Weights of a small class-conditioned image diffusion model.
Model: 8.27M parameters, patch size [8, 8], layers 6.
Data: trained on microscope photos of single blood and bone marrow cells, 194171 training examples, 20.8 epochs.
Rows from block 2, named by matrix and row number. Rows with one number belong to one neuron. Each number is 500 + 25 x the weight over its row's rms, rounded and kept within 0 to 999. All counts start at 0. Numbers have three digits each. After the name is the row's rms in percent of the matrix's.
# fc1: MLP up (model.blocks.2.mlp.fc1.weight, 1536x256), inputs 0-127
# fc2: MLP down (model.blocks.2.mlp.fc2.weight, 256x1536, transposed), outputs 0-127
fc1.86 073:510459532515487511486481510533509498529479551513464485523520512437480510470501506505504482525552510502486494557519539527493460540540501525462461506472532524484496484510510499485496507502449515510527519522478490459509527506509471498509505476553504458519517501524473526496533468545530516469491534501487519511509525422489513532490495492530479473458527542492493499506511528507469450465516
fc1.87 084:497482495484447442502445507471519492462472537507501504467469512491483544474512495533500509471505504521502483521493508518468460467454517522512505501503498443491517509508526483509546505534569486482501495481498537494507518517483483486500504543478461505505480501459481464513542513467491514508526525472510495490512467479476526522539539457522504472483457529499519528529479500474526456502505
fc1.88 121:506505466482463537477535513503499472478509533478500470487505523477524522476520530504528501466508527503525525450501509476492497513515505523509506500498515505496492492503528499521524466483522505465470504552493485518477452463485528493493485488525499493446462502487538489523478530500496480527497452494492503535532459535491492446479482500520524451515484475509434532503483496513464495504518
fc1.89 087:509478509496538476505449464485502520517507468504500500509483475546513492452479470476513480469486466530450468563499534520469507539520533483488466491492477484475474510494507506508512452509525486516533502487496475484474533512523444512506477557473524514452553480520495531492490498533522479538501509516465541512471522466492506513433474506489514477511556518511511507534498485540518491474477
fc1.90 114:472512466527489530528506505480533481515481484523478509456468542530538468524500556506505484454513543502486519504492474488436494484524538531502513528469474496486541513533516532509538493489490525525504507455502488522564509494523497468479515503479483514521513500451525512497515530501542517521498547494495575503462511520464469524459499507512499529462518467520472478507496483509526514466524
fc1.91 121:480484514507535501480539539482512493510505573514531515527543501517492499502491480538523503514546450556476531508487471454519462508541530501474475496487453471562471506495536491509502458487497500529483500470454477505516525500480495513512498478487498499535483516511507518474483526508491496513463519532487517501548507573477527548471464509504514521487508457484498501508482496517533484512488
fc1.92 113:470511475487517526499527509535487489496503484492551550507519517527492519483511521493511484485509493524526523546463516515503475467482461508546536467512486481502527523509508507510550469502541471490478456531500517488467484466484521529526509470474498513537491483478516480493525529500518456472527537461493528508546506476524554487493516491503484478493499490517476540465476528486501501537479
fc1.93 098:489519513515490506512512501506540518512480535510500534510485514454470522509493545528527512494545494464508520515501495518513480500532492504585464524516502503501452477498513526469479551546506498499481505513486544454485558539491482512508473498518576478473530499466507451483536524544538486495495514505481510481475514474508525502488527505555492507522504515525547528532506505535539468490497
fc1.95 080:493538479484462544488498506482485512531533460492508483519479521495502495498552491499484513480514502486572513493511529482482507499490498489510537503520533460486505501486527517488550508463495505477449507544498527472529480468485561506507475510567465504483492522513536475501486524458510513510469500510503487504529523479497501461497516511499492513454457485505470441509504501496548495532528
fc1.96 113:558478516521515484458517529495481515482490560490541459521524500521487506504448466477464494484519498526506483510525505507516503503504538478471475505493474544572498529507528523458456490538537503498480516504461478529449532548485530515488485467499514473488538502513475509503529512493520518525483525526461514498534537531531494511532503534456486499511518444517452531490544481476507512474471
fc1.97 125:478498465502508498460527496532461514488534508465498507517521500579506473493527480498493526482476471547481489474520509517477516532493525524476523493504502469537455521496490523482526463560508493524500491527495470505519503487495522526522535488503495542448484461522549474477540493501490491500503505487561495505527520485484540481499494468522498465536480479535447490529496508499488524555442
fc1.98 076:522506504507455483448492474486504501537493448452495524449482521494474523475502449466463554465501486534475531535481522481507473477500492489472487527550484542501492528492534466483526480508515508479516511490493502502462501522513504479484517503503491489458496510515481495505510492498460494490503471482514515533454521534505475482521495510503497485479499507486463503485488485515498475484400
fc1.99 089:453507487501472471506526501523475496493488501480486453488493499506486506526481471480455511503515511491549501473515497488495474511512463503483508505483543530448491534508513538439502547468490500450517479470512502503497463520515499489487470518524479508509498477561507537544488494496523470466470512483511465500514457511460514446515516491526498492476527504535477501460529507502542458514490
fc1.100 144:494504512508486486508519456491506529540459490550493498522489495480469489493468491456483489496530479498492525487514512518468478522511443496519479489478541507483506488497508507515528510431494492504514448535521554487510506477523512480531448471490473500494500485507465526491520511498530487471475517514476486514449487479462448502498511476518512490456511560544517495478514503488518494489507
fc1.101 081:478494490534510507501496506521448516473508503486499490501497513491494478509473546511494510541499487542496496471536498556498503523567534483505505471526524498467478471529476507486531525537519472495507481518537486466521547513506519523494473495504522478511490512487515537478562519457505448458496474508497499546516465483490502444537533509486494508423455513521486535486503485483487513479491
fc1.103 125:476488466491517519523520453511510540488471571549515492526522471492500482470496546561512474564521453500448497504494511449517509503515496527506479539489439498529457493506440521508469455485494479480505510471499471490511467455522465474506509510476496487529509496510494526500514497498471485516493481530461508514481512565469510531475523504497466525492497460479516513511514518510492498484512
fc1.104 077:532499479521509536500461555517462534514476520484489502485482476521491462477520490487482508525466490510479485496488462453517528514542462553517528532486524532522506527480471515490518509540505501526491480480507450544481533521496534501471486490508489523507497519483522481535470480522497515471454489500508505487516496571507471502471536535472551505486497499492504452519477512508448526495485
fc1.105 144:528514534488490500563518494465472523512506516499528510498503522421483527487508475481521498522543470544480521527529480484433536468509504513556501492463476517509480486503508487476500532505507483495453518472476532506498502492508488484514499464488489446473487522486509509497489464500506542483501499521511557478523536489532490511489496450501470504443505491487471534462517485508494490475474
fc1.106 061:499503514515530485493463499536515479509503496488513462498486465511478481504531511488478511521519460446509494541510481517498514484551500529477520493474514528495498506503505491534485483451497558499498513522512479494500503510537494487478455513517532547503482476495482498522499497522547488503485529506505535507529541570508481573444496474516515503498500538455454496458528471505464478497527
fc1.107 098:503526497487520480485490510458476479464531479482508484501528490517515485507503423466501469514465492503466508488461484476503517494484500466503530469503502487488563482532498467491517458510512497555506492525478508512502496454492551527538515503479524518539481519507533521491431465454509497491510475476477498503537472511518486525503461516536500507492465487485486529493492493505500522548456
fc1.108 105:526496496471471505483509522469502527513458506504515494463497438529509484510532525501512505536499551496523480525478458511460518502511475503493505521494539496529481442501484542501505507501496530490491531540483451533496533518501490504523492522532446546513484545470490461531470491480486572506508486474496506491482516546491479493481512525494496509525478533503515508477537462478522484547538
fc1.109 077:497467542509478533503504522520479500489497549522489503496451497512499498505535529505507492538493510508534458483451481502483496487490495567482469471536518492451508494528474525576497485498469526515485495488485480497476494497481467508466450492505514519507457506489512462481460469536504496514500496476508515498498503456538513530470508493529494504541484529496536492482487504497497468490516
fc1.110 123:539504498509474508506485479536514489549471515559516504483492481479498462497536502515515501529492511517494519533466494525518510508516490495495484511467503498498458533484511559497451505477516488502504523486528514523476494509493529497510494497459488516520475498515397481493508475507501501482495475516502517525465524472490506495486538512517475483498475481532540507489490496540437520490516
fc1.111 074:513494500474483467504473482513462507481512475538424476521487447534523503491513499492456496477545479512537532511495497500492442506484520494522481488518526510524478488460487493518511460489521512477493514460503529469490522531527506475498486516517452498507474507461460505516487520503509532497491479513547524520458521536500503450495454479474551500508539510514519545506514455509496505429509
fc1.112 085:485484512536504516484504509478459460440498535525487502470505499488489475497523487549465499514523517493505474472535496525511485459508514500504548460511509515510516488563474478489467492524523499466502492503534561518452481475514472503489498485473509481537466503485461485530505480507481456500505480492471515483492477524526516496549534488476501488519478490495494554506499500474488484499478
fc1.113 086:497473525506481540527518538544481526505484493506478489546517483474501481494510478468493482509503527528522520465488448525515482529525501506569509515511521505532489534502506526478498501467504499515472490509460484483475503496499576532486473484455472527466489482524471507507478490500476496538494468522505481513504491520502460486469496515541507483516515530525505525498472448501480513527506
fc1.114 125:499500492499500489505482550457525561499501477502531529467501530448471458495515508484497465486438535501550496474414543480501505505455508473487499500511502502500518523551506484481515480480531478530491518517494496497441549514501476515467495526476488481472489493480490510467509469536478479521473462510531515522490469501502487507464481512524500496441512494467489494541497483520478493479499
fc1.115 110:518476546533522491496514472494482509523486492523474462532453475529511492509475515517532507529539456509501489501544462479484476483481490510479496516482518528529466479488499480470481508520485475466509499496523522486528466473510529494494451495465519528521523505510499488496486518485507488446490505478448553489449549517468485455496524466503452533513437514479523504499494530491506492478474
fc1.116 065:536519483474523461497496514501464470511464516507523495461516492497446489510505462525511535520497503504519540481502449519500527454532492536488508466498556494535520546499499509462462506477499473523496492463531479467503506488509500486482545499525489493516569487509473514472481481518514479476474517511509519476509483511490503470505530481457526506528529538515495521495478495474460511458459
fc1.117 146:512514511456519481479511526476534499519478482524489488529517509519536509494509520481504437473446517468519474478533448532488532481511548456539545522503513531502511489466506477502482508518502480525450494521500482481502506485482504458458495453429509470468475499483493484492491462498493519516489497525488516494529525514520541512491499499513513474511517477465487528472467462490496522461467
fc1.118 134:520468515488489489505435519543517520437498500467469521519495502487475521494501473471472471482480533468539534490524459486538490440437562540490463464423491482500514521527500561514557507464500516494500465490517485489466565496491472466509505520466480519457475461507506521475531521495489510474504468490482484525493503496501494480490480514497515498580544477532496506447518487465484538499510
fc1.119 099:487500504491501523494521463498505449505530510490445474485488515483469511477527482517491487478481500516490548491513506478477490486521460518507457519433516501484494487520496501495523514507505464423457530507497525490496455475492510500482513498525493492491464507493493517486525501502464486537509470510526483519473502485523462445520519493514507487483495489511437501510468511508542490474477
fc1.120 117:481481522442509511479515493479466541495486537505501508503523490512511501510469476529511491488499474502484494524477499514515531500448513478469493520528423507523521504496435491525524488484516513509498466496508499490456509513515491523492500493492506517490519511469441520490493516510483496516495504473489507510498487544558491520536447527436534498476497479463488508495498460455488484472532
fc1.121 109:476464531482503470494497467497480517543521514546492537476537497494496463529476491497499546494533490519486478535551477491501511514481490478478488531496473500463461524518495504505478508493501521520527453504547473526500522513490459533475500479521523513485489510493445443466485474517499467504498492450518505511492463497512512500497519495509505477454448489474508472463514469421471497455487
fc1.122 076:491504461529496511492491498492473499486509526535481505520473498512464497478545537498494484491521508477505500553487515511433491531493528482476534480447503523530504504515515496457568520551509510511532516471532532516514472500450508507512520501526474493499521474509474481518538500470485489536498511509477494474508509535470520534522493490507479484471529505517511494541456501507545519497544
fc1.123 079:469480510564491503479526513526508458542469476505474480537527533501487460486500480475482444517451469512504490491494475513504496538514501495494486561466491547507532457572499538484484471446510495509489490548486501516490529497495526512511502497489485490500509485524521529514533511480529470508466543469521458511543510538513507489528509540516500468522486552495449478492501513484489496441526
fc1.124 126:519448527531497486479478466462475473521485504524552510479479504503499477501497478465528540519494478522508457514529511461527529505509425497502498476502494495480471480526488453465506515500541504485479449481505519499471512486524526503510492506473502506521467522515466511481471474507506504465518463513479547470498499460505495516485528489497484511508498500462535482517542519511488492509469
fc1.125 081:519554460502540514487484508488524524511501431494521518478544507507487464471536489484515475497455500520474528496455497474511535522504510483487514503515450494488520536548410496514526477490501495498508484479477483502491477468530520513493471528490498474532503491525515544475488481480475465523498490530483490520564495544477486532521474548491511504493545463489479493499517487503461532488485
fc1.126 120:481447456481451519528526458467506501480504483497466468499527485478516480532485497482563469493515451486543481476468479514477535462455519495543448467525468516497486476499493500508490461486485471502500499533514494472497500477488522557504499505501510525462503478472498535524522504498456508454517510491489495547514516496468463491491479467483499494421512505509503471527523477502504471514501
fc1.127 134:519505501488521499511479480499490486457512508521521468488546518511473496531513510480546543521500522497509497515497522506503515480443504484531444488554506531509509513527499517504449499482501514514488530474530449470521510529536434502460517456508500487509542508492487491505520477515469500507497532480507505535511525475471545502460526525496507531491444459500507493525495469479488486523525
fc1.128 093:537514491519496456522511526487515516522536395488519486463499523496515488526529492502505530523524528506467516500503517477518498498508457455529476473518488485505485522508495495502491529526517485475494518452489507510465514509526527566506529519481523530477483529520469546490487506509542483501496493476500512513470505488526483521477482505536494521521510461535507518441481482545472461506487
fc1.129 149:558481491471484500512503525493510470520511537512475510471508506503559528446483491490494530466500548506512514500531501513509482454548512536570500506474501488492470529472526532469463484499517462508495534484538498514505536510482512470511516490511501513500543463514525530525517506503524502522511538499500515462514519483527512516441501485522497503524520487521500522491519517526553514525463
fc1.130 082:505483507508527519494514488511481508513495519504478471474446475501499474474520518518498505514483508504486527569508515507502507494516506521517473546509497520531515499538499519560497503525498510420471481470507477472535464511487471449532474492490521511538502514498496502520537499507483517574527477496493518507521491425530486469559520531500505493471493475502496492497490512521468506479536
fc1.131 087:533531514504510487526486521515490514429495469473506505545516480478500452480514481493503466503517515502493409482436516481502496518462522509490500490495520486504521485478508487458469436478518489509506512563539485501496502461492499502510474500489484502485559500538512521513509487497489499498518459493459497491513465555483508554489485501521468515448498485497496510512521544487483478498509
fc1.132 078:499465471511546503481478537469500475499489479533479489507523465515463480514543504473511487516518497502463540463512466446503465514529503486493498516454501512525464485542480503561505503535489495517506486428478478474525503513543502506515529505506502517560503503478512506460495508525531428531491500535465515464524475472497535472504466525453514477522494514506499512527452531488534485496530
fc1.133 072:485531487493488506520522502506490425495500487494520500467467493474509518487508500502500501509514526487470543437491499516536512494567474559490495518493531487518472516472503477447525494488534509508453491531482511474479527491535510499486479493513502496511495490492461500511525477494533495496495520515501485497517546519521477485503506508480471517497497441475465494513519504509526502443521
fc1.134 117:442497448491500472481524477508480461470506546515493474550520473518474502490479520490459477510481512455538500489538489575510499516505515493514493519484482515509504539458528498462490507499491513530489479512490497516516508509515545495486459494508487476476538443495492497493556498484497483541534494486487461514483461527496529480551485479452518488493533520521478502525508501478560515509572
fc1.135 115:515483498547546486471474489512499514539502492485470523496478459544512464489494490523471510473437451482508472503486461504536515476512446476475452489513469506501444462493533488548474504489515501473483492473439521495484500485482513542472459523471541489470465479498513502477492511529507480503489520489476532495509525535488496478467500479575522518485484483474496501505494533487537494510499
fc1.136 156:530510503479493486489511517506511480491486518477553490486483488525486481503510520512490533468493535480509491492481482499475491494509521489508533504499522480499506521475518462527514482491549491492459525510514513528437465487467551529504483502508420496493511472458462525531526506461459502514527471512458511486510502533477549509499506451539488507533529453499471538488481528490506521545506
fc1.137 137:494507522547482527523461484522506533529525481454463519475533497531479515494490505523476462494514477495512489520488480505505482519487474480444505520494491449519511500516481461518494512504486527494533513553511519509520508484554521456488517573493520518495481492438513494523510509471495525541509497517494493484494544479542505494500489526497500479507498544482455491475514443475495524467522
fc1.138 115:539524497487491491511506531483488521494482520479523541573523518466478499494546509483522448504461511506520483475485486484528495477496486499501536504518519504504495494495509485509497454495534507521495498527481483488494511498480493489471508456460535505480484502496511516482459505485487522554456456521509491537551482532506545505455479522556542468518465494507523511481485486494456519522485
fc1.139 132:485488488500466495468499486520467519512498502494507548509492463494455482494480496495498499453495445527489524485518497498537504531515500515539499504512459451530495484471498523488559456486507509507498482559508510499461519469500502519549506534466541521450480485486522507425522521468502518505486511483470514510477523515513444494472527498486486454528527488511518535535487513523542502544498
fc2.86 084:454445512530505479450521510511493487478513538517511474496527514505486491478467510544496496503434494498526415466485511528549500491480466501482494472497492497503455492499463513494456484481496491490505507503514493518477476470527488496554499498525495494526517521460493461478528420506489526475512437472497508552485465519533500459478490484523515521507536538486515487489532503509490477488514
fc2.87 090:500487514503515477512446515469486447500429508491509509531511511476492505499488522531506537472509510501497522489465507481561486489490510477541562544516530501495506530494539513527484468525500505513558526502503479517470519510510511512496477467433500502477488443519525498490517482476464506517534508492498494523501468527522512502493412470520511438506478474519488494530468494506491552494472
fc2.88 120:500506500497443470496491496462473463479502555498481466465532519519502490492522437542547507523523479485499563541491478477541506523507482526506518529500470504489511488517500508520500511537518482556482516521536495479502471518512484494480536480504503500484506511494496459508478521499473471478530464522506507520488468466506502507475497493476493454502471500504549516480482520488579506469527
fc2.89 091:492548497473528498492453480508525460534470482500521483482561491487486480506494521477547498471505507477517478463498509439485518468497542503492500509492555505491481497543524493539554525532544474494520512539565456483482524486510513514505500520508506538465548537513477472485469490487489526493499452515541482488494534525477516501550474525466517507459520477511491481473481521514495516523484
fc2.90 103:493521537482497524518501472466489466524521530493505503493510500493478511529506542520501502508507510523528524470483520500510508506481485490508550517511560487497503487524619478496493533494517475517509503567474478492435495508506518484493560493512513496514480504522477485495480537493494506528510474492516494504521465484498504438464489507485482505494502500484473490518516532510521513497509
fc2.91 099:510528527476472455512522485481501507492534618508498480497500510489508487512464515493526513500492500435528461451487497494500493506503459535502467510506520496576537497499535508464534491515516507477510505480458523514484499492609490494469503494491490493504489497505518489477497508497507534488498554496505497496450522514489526520506518465478490484520512537486497509474497551491478505472516
fc2.92 115:523537526463430497509502472485489471521520517519542490495517524516505457504510557487513477485517480459507482512516493518521481456499451539521496495498488521530493508464512511477527478515498503530555461485487503506517510477535521489493476545530477500486490487563480512494500527475482548481481510515480477498502517486484430490499468523440465496499467509519506502467495531481517498474462
fc2.93 101:495460511503451500515480513537489504521523565505492503491497510501502475461540486505515521497500491545476524560517489487505518510516488500461504493485480507541489544493471541455517505480462485480506505508471494484490538508523513526482473487480530464495525484430472476445495509492500498495516497514492512470574490484500521443470555501500525484521485488472454511502497464490463500475506
fc2.95 077:509492515491487489495506502495552518507500496560511487459502448474509485518507502490533482469529499466483496503508516492524521522536461537478513485501510449489509485493518490503514523503482505531516475503486527542484481536487481486509516458565499492508476504503486484484493495502488505550526476447488510528478499514558528530506481479524528520493511488541523528505484538513470468503507
fc2.96 100:546511542485535523518511500507476480497498584470500476528475511503499497531483528497494506511486521479512512507513541542519477495477500468520429499537551509518533501458502532488452511502476486484493499503440513485452520451509513480500520466487491474476493507517490528505511485469527498510496508526483470505482510524482500491470504497470498486554515575477544518523550516521441489494531
fc2.97 106:505490502485477519476497498491489494469479469483505478497492477479547482495459459532467466476491497493510464503481499453531483482509461520537524538503558437510511508536476525467511485470505465515485513486515483483510489496528498491497515468477517540499493518500502506505555497494477519491485508466518519499467516531511531457480493544481473497484506558518487489511533477514484475526510
fc2.98 092:489498498484534529491513471513495518466490496541493495468500530441506479500508568467486480457531485475557527487512506523538486508522494495506517500521488489508513480464535488528455503558471486514510520510493528485520498517434500525507503516482519517502528500527479540485476468546469480524509483499494485505546499469531485520480479528488546509497493516500551493495499527525469521530501
fc2.99 100:511518472489498515476512496501479480492521477497532460441508501488500440513484525458517460480494493449506534552512479446496509534468480494477538531507494483495533472477482538495495449534535492514486467465494509499500513499477513472478521500498514483478492526510510496511454530493503491531495516482507481516523486463476504561512507505569525503518496484476516505485497510501485475489518
fc2.100 126:536503537448507534473463499525510521502531514526490523521485523486478504484445498473493506570526511508500566503545511541481521475515513517497481479482446512459504534470491504525507528538491491455536520541532468476482511520440524520497539476504490499498518512500459523526517472502546485513520525524485484529535533462528505498512483490503495520514530457507449496506521493475524499493517
fc2.101 074:446528521495449539499459465468536506501473531482534507519487534495461479505500544502466502474463510478443498549517505512479461479515524487469519501498477486483503502560504538540501486544520483501500548512510488513497497525513508428513484501497561496462485512502531500482520526500495517495470487494533501523465498501504450559480525472515511510482519486519554511463522526525526471508525
fc2.103 097:482502497499543533475496514501527512484470495473485472457515504500522492493484593526481472489491505517494524460516499507517499499491512470489514536514498514500433493506515510471491473480482524545494500474517511488497522471495516525491552487505491516550500501490490484504495505494489513515473489503485488475470503528480486500505508524468538467468454521518543488523493486510494468526501
fc2.104 085:528485501546495532461438485510504466537510523486464532517494495532525555520495528495519520495496501499525520503471503552486536518449485451526468472504471471462513476530480502486486513502485491490462517494507532522517495506493519523488494532506485497515467520535510511465455508524493522449557471533512495500473461483508552527518486461509453511504487486496483498500496460554503531529524
fc2.105 100:453487534554483451470475514511457526523496505495517520505504480532463517499523466520556510491504521480509521515498507503527485518493509513478506502512485510475492501476499458518501507486502466540468479495467470469530501552508493473510504476510489452463491498504513476484499514527501508503491512514513495482483510575478505462511467547529491521530515528492496538512510520508502485486491
fc2.106 088:584526474485513508516505508493489469489517552486497504524496490504546484497466520501502496455487529505494504486507503499553524462496496526511511518523490491545461511492508487454490465486519513524523502391488489497470519525541517488476520520500501511507532571523518501511501531487527525476510512481509450456496486471516530490560485522563476453499505494543463504486434479506503524495496
fc2.107 085:506510513461503512470474512477524486515465500464482511480506472492504497490446513544509495501500511479516486507514454466493461486490512527487536520491496520461518473492472518505480488509468471476478491535530529491500521485507429465515493517486489514434466454534536515493490483501493460469510506473498476496442474487495461456543549510509503485485469480542559516496520493498508472503453
fc2.108 112:497517505477536491507479464467480482494487494552480475509521439528508510499509512512510487462526517468519493533523499549439507521504482533487518515489546522522489417505478460468495500491489489486497510528492474490487478505515494496508501457529451469482475508512528541506505529465511431498487509490472534472467519486496532485496508489506510493501490534501499501490441467504540514422541
fc2.109 090:470515486461507481522542513483514449500490511480533517526531503491484466469506523518513511505463527522486472544488492460490513501492493476533537492505517506460538513463482511550484458526490481508462507501518456487446481518524530466479519496501464518517490499531504488464522544477469491502519493498533476506530472546498511485502454526526484488511489476475507499454443522523507462528475
fc2.110 149:502530544521479492517495479489494526467476515452493481536515511539501484507481482501485511514490509495475473511554476503489517489477525523489494536473450490491501568487449478486505497479513471492486538515493511512527519489473460483514497462541494472515549534479517498503545489473491489469509491530480525481488469545451523510502461505503513503504498519500500460474538532522486483516508
fc2.111 084:532481504474486453502453501518540484533513474481449488500485449544514525500505509493528477544504470519514556484523495450455465500523554536493495493454515485513493481498507504511477482526523508518511485485515493494486497500450502501492496494515499488445541516534465518485574501493471446478505510504458523489526487463506459539505505518499488508523516502554485506494508479448451510565530
fc2.112 086:462474488531490519507535495484500425439496512495479499543491478532517534498438499528528534528498509528475485514509520493446551502536478512506536499512494472492524516493505457478510523492483504520492484447565539549530525543494491527495500464508501510506481496482483515532484540526460490480465520483483492504488467480508474489469487466490484527492528523522491523484541504515540488486499
fc2.113 082:547487499482499449503482512483492512494542532441463461521490508489483485471524518547515533537517494461465470540467551494510499503481510521487515518478547467531516488511517530513491482526539517505464516512516516514524470485508532493511518456548512466513485481492493480501513495511469493502497478515491486522493491496498464536508513474486491482514505455512485512481469527498532509536516
fc2.114 153:500488465484464499457526545520578517486476491517477519478480489537525482494496518492493521477454487526466539500423455482497502479471465461500497487513530494473477495474476494473472519497476480528452474485512501499471523501506501517488487561486524478495513513497492522483520528466445477470511467510506492506490460447547509451496474479494469473545504494497485497463491468501504474464460
fc2.115 089:522523534470497548482504444526526487492474500529472472505522466502502535475452506468495484515500491479450499507522499535497529482487540473508475463516504507507487521528462490523503494490506531502470487471468471483491513537441504495440507508527537524487533477493518506497510498483507505538486468489495449499562528521483501494480503542505458517471529509493485471495509518503534494506485
fc2.116 085:538477506522484485502492494518500503498508508510532509561544517522504471495488544529496507484498525469505510515482439484501537479477499454462510475521542543514452488515499495529517504522466518476513508464484530476510496495490535473503475492530539516504462495533483475485538532493480498502552491496519519518508505505476499495487490457481504496551497477505521472485488493464504478552497
fc2.117 141:526492490498516516467533518512526497538514487513529480534482505484535503512498532502525534480480490532484511472534539465487458470520472471487557501491465541562500534519502494507480506472512467521494493507504493513512470531515495457484462494551474493499470519518524496511505521506523491467491490516482474462470517453479495501459497487458512490507492519486486505535495479507514500477522
fc2.118 080:454512492499488461502531492475495517487501572490538490507483531473494477504502586489488537481504483519501487526525507483464480500539512530476484500513514478441540527492544534552503508525498476496476516483499517507532502531483480480526401512502522484483512455524531509490505514503472492461485494499495514510499502556543496510480492477514521503498503470490495498484490485503481497496467
fc2.119 100:500484535477478536483515502514496466499482482508529482473512514522513537489482502527497513497524471501554504501516507488502511533515487499490431505503498493480485513512466465471507532503496492511529451485510481499500502491502505506519549508474514497437514481473495491506503514485448526520497470494554470507506490490486463436482503508473482540488497510484490512519493496492467490455509
fc2.120 098:526502488509499483487513525520503518473486576485522473537523479525498506525482531527508494462438511465528511475478487500517532473491487484533511503502489527531458494441464524531495496477494513485514482521501489551436509490451494475501468514509479507497467502507513505520475487514525477502499517454487495528512499542501489568508474509554510482474535483510531482487492540511509462509480
fc2.121 094:482495501529518529493496479501500523529491468498496529462470496494467533492491479470510478495482509499565525484530509505488496474507524522480476510513510493429499478529514447535558523506491489429506505500489518505525538505465477489522445540518469494476509522480496479487477473491513511503511495497535479522481489523490498516548514513516534489492481489511538502481503517498487507493509
fc2.122 082:492491485533530507458491519533555537500511500498493535492522469544517517499534468476490478457494507483453499488548536488500523530508491539487532449489495489522481515530519526499499456495496514459468476465479516491500467505598491481509482532480545475499455511519508472460508497509489514520527498496513510515499488464518508497494502485527509480468487511534507495542509466545454501485494
fc2.123 090:504535519500528515499556501502478529507556472533515488528498500518475536517484548456484486486452519462501510499480533504517476497489504466512496517494463450489468441521499536473499484500480493509480531521470518520503506467543492487499500478504489542490516475535527492524483534498521545457514473459485476527441487447492482527481514524513506488483463487498503486531505467511530501530488
fc2.124 152:484522498494514524504529505468517459484476548492432502470532508509483501495493511483496452470484473512504525476479457489521489477508557484482546506435501494456504492491504466500515488497509551523504497431505517507457523461503539495541518507486542507469480499482461530506475488475492512486504521536514508514471528534501547478531496518539499489464483509526530503539501551485508483482503
fc2.125 092:496506495496502534479517489481487484479505493484521480451518505475520483507481507476522516478533525516497530543530516518549458503460506507499490513527476506487450511505446496507508422484499505435487475528495500482529503507461490493499521532532478529480510518466522497493447489515531515519504560463501494484517509525535454503525521522506475510508503462455504506487513521481466521481504
fc2.126 080:518478502511522500518522517489479499465538525496526473503492500475502464511512554483533501474502476496521451553499492447490511520540485495487527514526518475475517492465524538534487489506480510456495480521490506523513498518465496484494470479491513488491534482509516508502501513491520485472455523485484519490486504525510464527496494478507498542518526514479554534507499483513514508478489
fc2.127 129:519508494488521515535483480486478492469510519492521475478495514477497439506500596447493506507516477487515468500496484466486491505512468500515518503508487493512543470478536551517456489505491491456499502491500502491487505492434499517489432514510491495502531488513489515522504498501496503510470518499491490500543491497483507530533496490504492513515500521517526517502489525498506494498531
fc2.128 089:511502480516490526500485540496491445498507488482493504496514481478517478508524486459503505517505485514475468526507503542496501505470491506523523473506471514537469503459494529557491525492449516528504515512501502505511472497528497522477501480468517506479505512480504480487501522496504505516455526483510512489514525456505515426510478530464491517489488496526539488532477500481489479537462
fc2.129 101:519498531520517489520496472491507482492484539530495480491481495498471510527528482462499507504485498464554471501491495459530520518489503492525529531485530505501466486499531502489477486505511496491507483537494473514459498482460497475502512500516516477475482501513499469513495515500496508489491510475502512552475494503502527546485464490510496425511516483489558498503496559501483543481504
fc2.130 088:503540504519488488490504458434485518528483520489490508529487516456480478504558489494498533564510502500540516477514534452486492512482498477490506457504537513514539493511466486533510485548517483563486555492496527479480527528522479505520518545520489478507514502493482513488462495500489497491493479490475480560472499527486515512490497479455476501503515546509519506499502506526497517478541
fc2.131 099:502460485489499475522511488485480536466487490486477490518522458528479453520534468493521516515470517510474494510496463510490512506523471487540534495507498472543510513482533505497472479490499522481568476447487511527497443504507524494515506459513516472495530525515513489465531493515487521479489490486490449517521466474519517474488470452545480456514508498489527479508492470489528487468498
fc2.132 089:482538495516504504492469526514466483500508498466420480496516485486506495483515463485483514503516520474481472530548520487470509480499486497512467557478562505493530495519497514534529503479499529482486523465502534467516509491443506504495493483485446466493474494505494486474511503462527526486525507493497504546513527544502494513498530540489501478546505480480519478488465490479518501528508
fc2.133 082:493494542482512505490526497525515532497497506540489488445446517476489518495544532528524471522510534493505545563488499482519480522555504443537479511477544506504529520506524476502502499512527494502532497487508496487494518477472507512499512505538550446456510500497472536492474462519487494529509521502490536496484485501503519512483467491492521519541522523504497519546528536482532501545523
fc2.134 108:446480482499497552481484522491530461509460533491491496484474531493486464489530482513465471523529479523473533553539518490494496535512527486465501491488502513456525477542543498472487532510512529511511486480500527481534479511505505522527502521477507520491508471530481475500485490493513445521487478507475514495534475465495503520487492493492559453500457499491515504506471480511451473526512
fc2.135 102:496511494537501454547455470513508515471565503504480516501502518511452497524519503467519501504488518522493503527441491444457513537493505514523512511538523515486499508495489467518511513538514486477496553517510518537510515515511509480442495513522504449539488501448497506479531511525495524474499541513518497529509566506505507532540532537518474556492531486489489521478461535514521515478490
fc2.136 126:541491490495509507488512522463519501502488493510472543466507506490500493497520451489524464478518515520555519473517501497524501495508497474490510504512452470513478492504520476591502493491483510512487479472530504479530473518508514532522455541497495511510519505479477487493509511500484511519488506497488469460481525558505497462519536539496490528459447506494512513488455476487504499523485
fc2.137 123:533504486454444454475537481493467518517467514476544533500483504447479506513459477478485514486515506457485473492470548502487536489512535468546490499512481416507488492528500462467478528544475489515511480481532493484522518529483546489483501555522487523509486494491535560510506505506453524446526482518488513485492497515464489491502479472523453506474503480493529479543475479526502523484504
fc2.138 081:552478487454455458475519507487496514482521470495465500545511480536511489493495427456493509498500483508482527473499483481515490496491515486540533494502518503549500501507469459452529515485525500488491502484479478513482491485538515499517470469495465501516504524538465522482496504518492454444523465496499516502491509457499535445457513494484486492476510479513433500532504501481504474505472
fc2.139 110:484489486455451515504556523455476462476469490477516535507512525487482499514502447514485508484500535503528521449491503537483463453564507505516492469469496413524491531516507529449512520495496505527494509505502484467481517498504541534459520498509472516496503508504511503447525501558506562481506539516517534522484467508505489451488511500501483431484485510518470489513504500498481478514495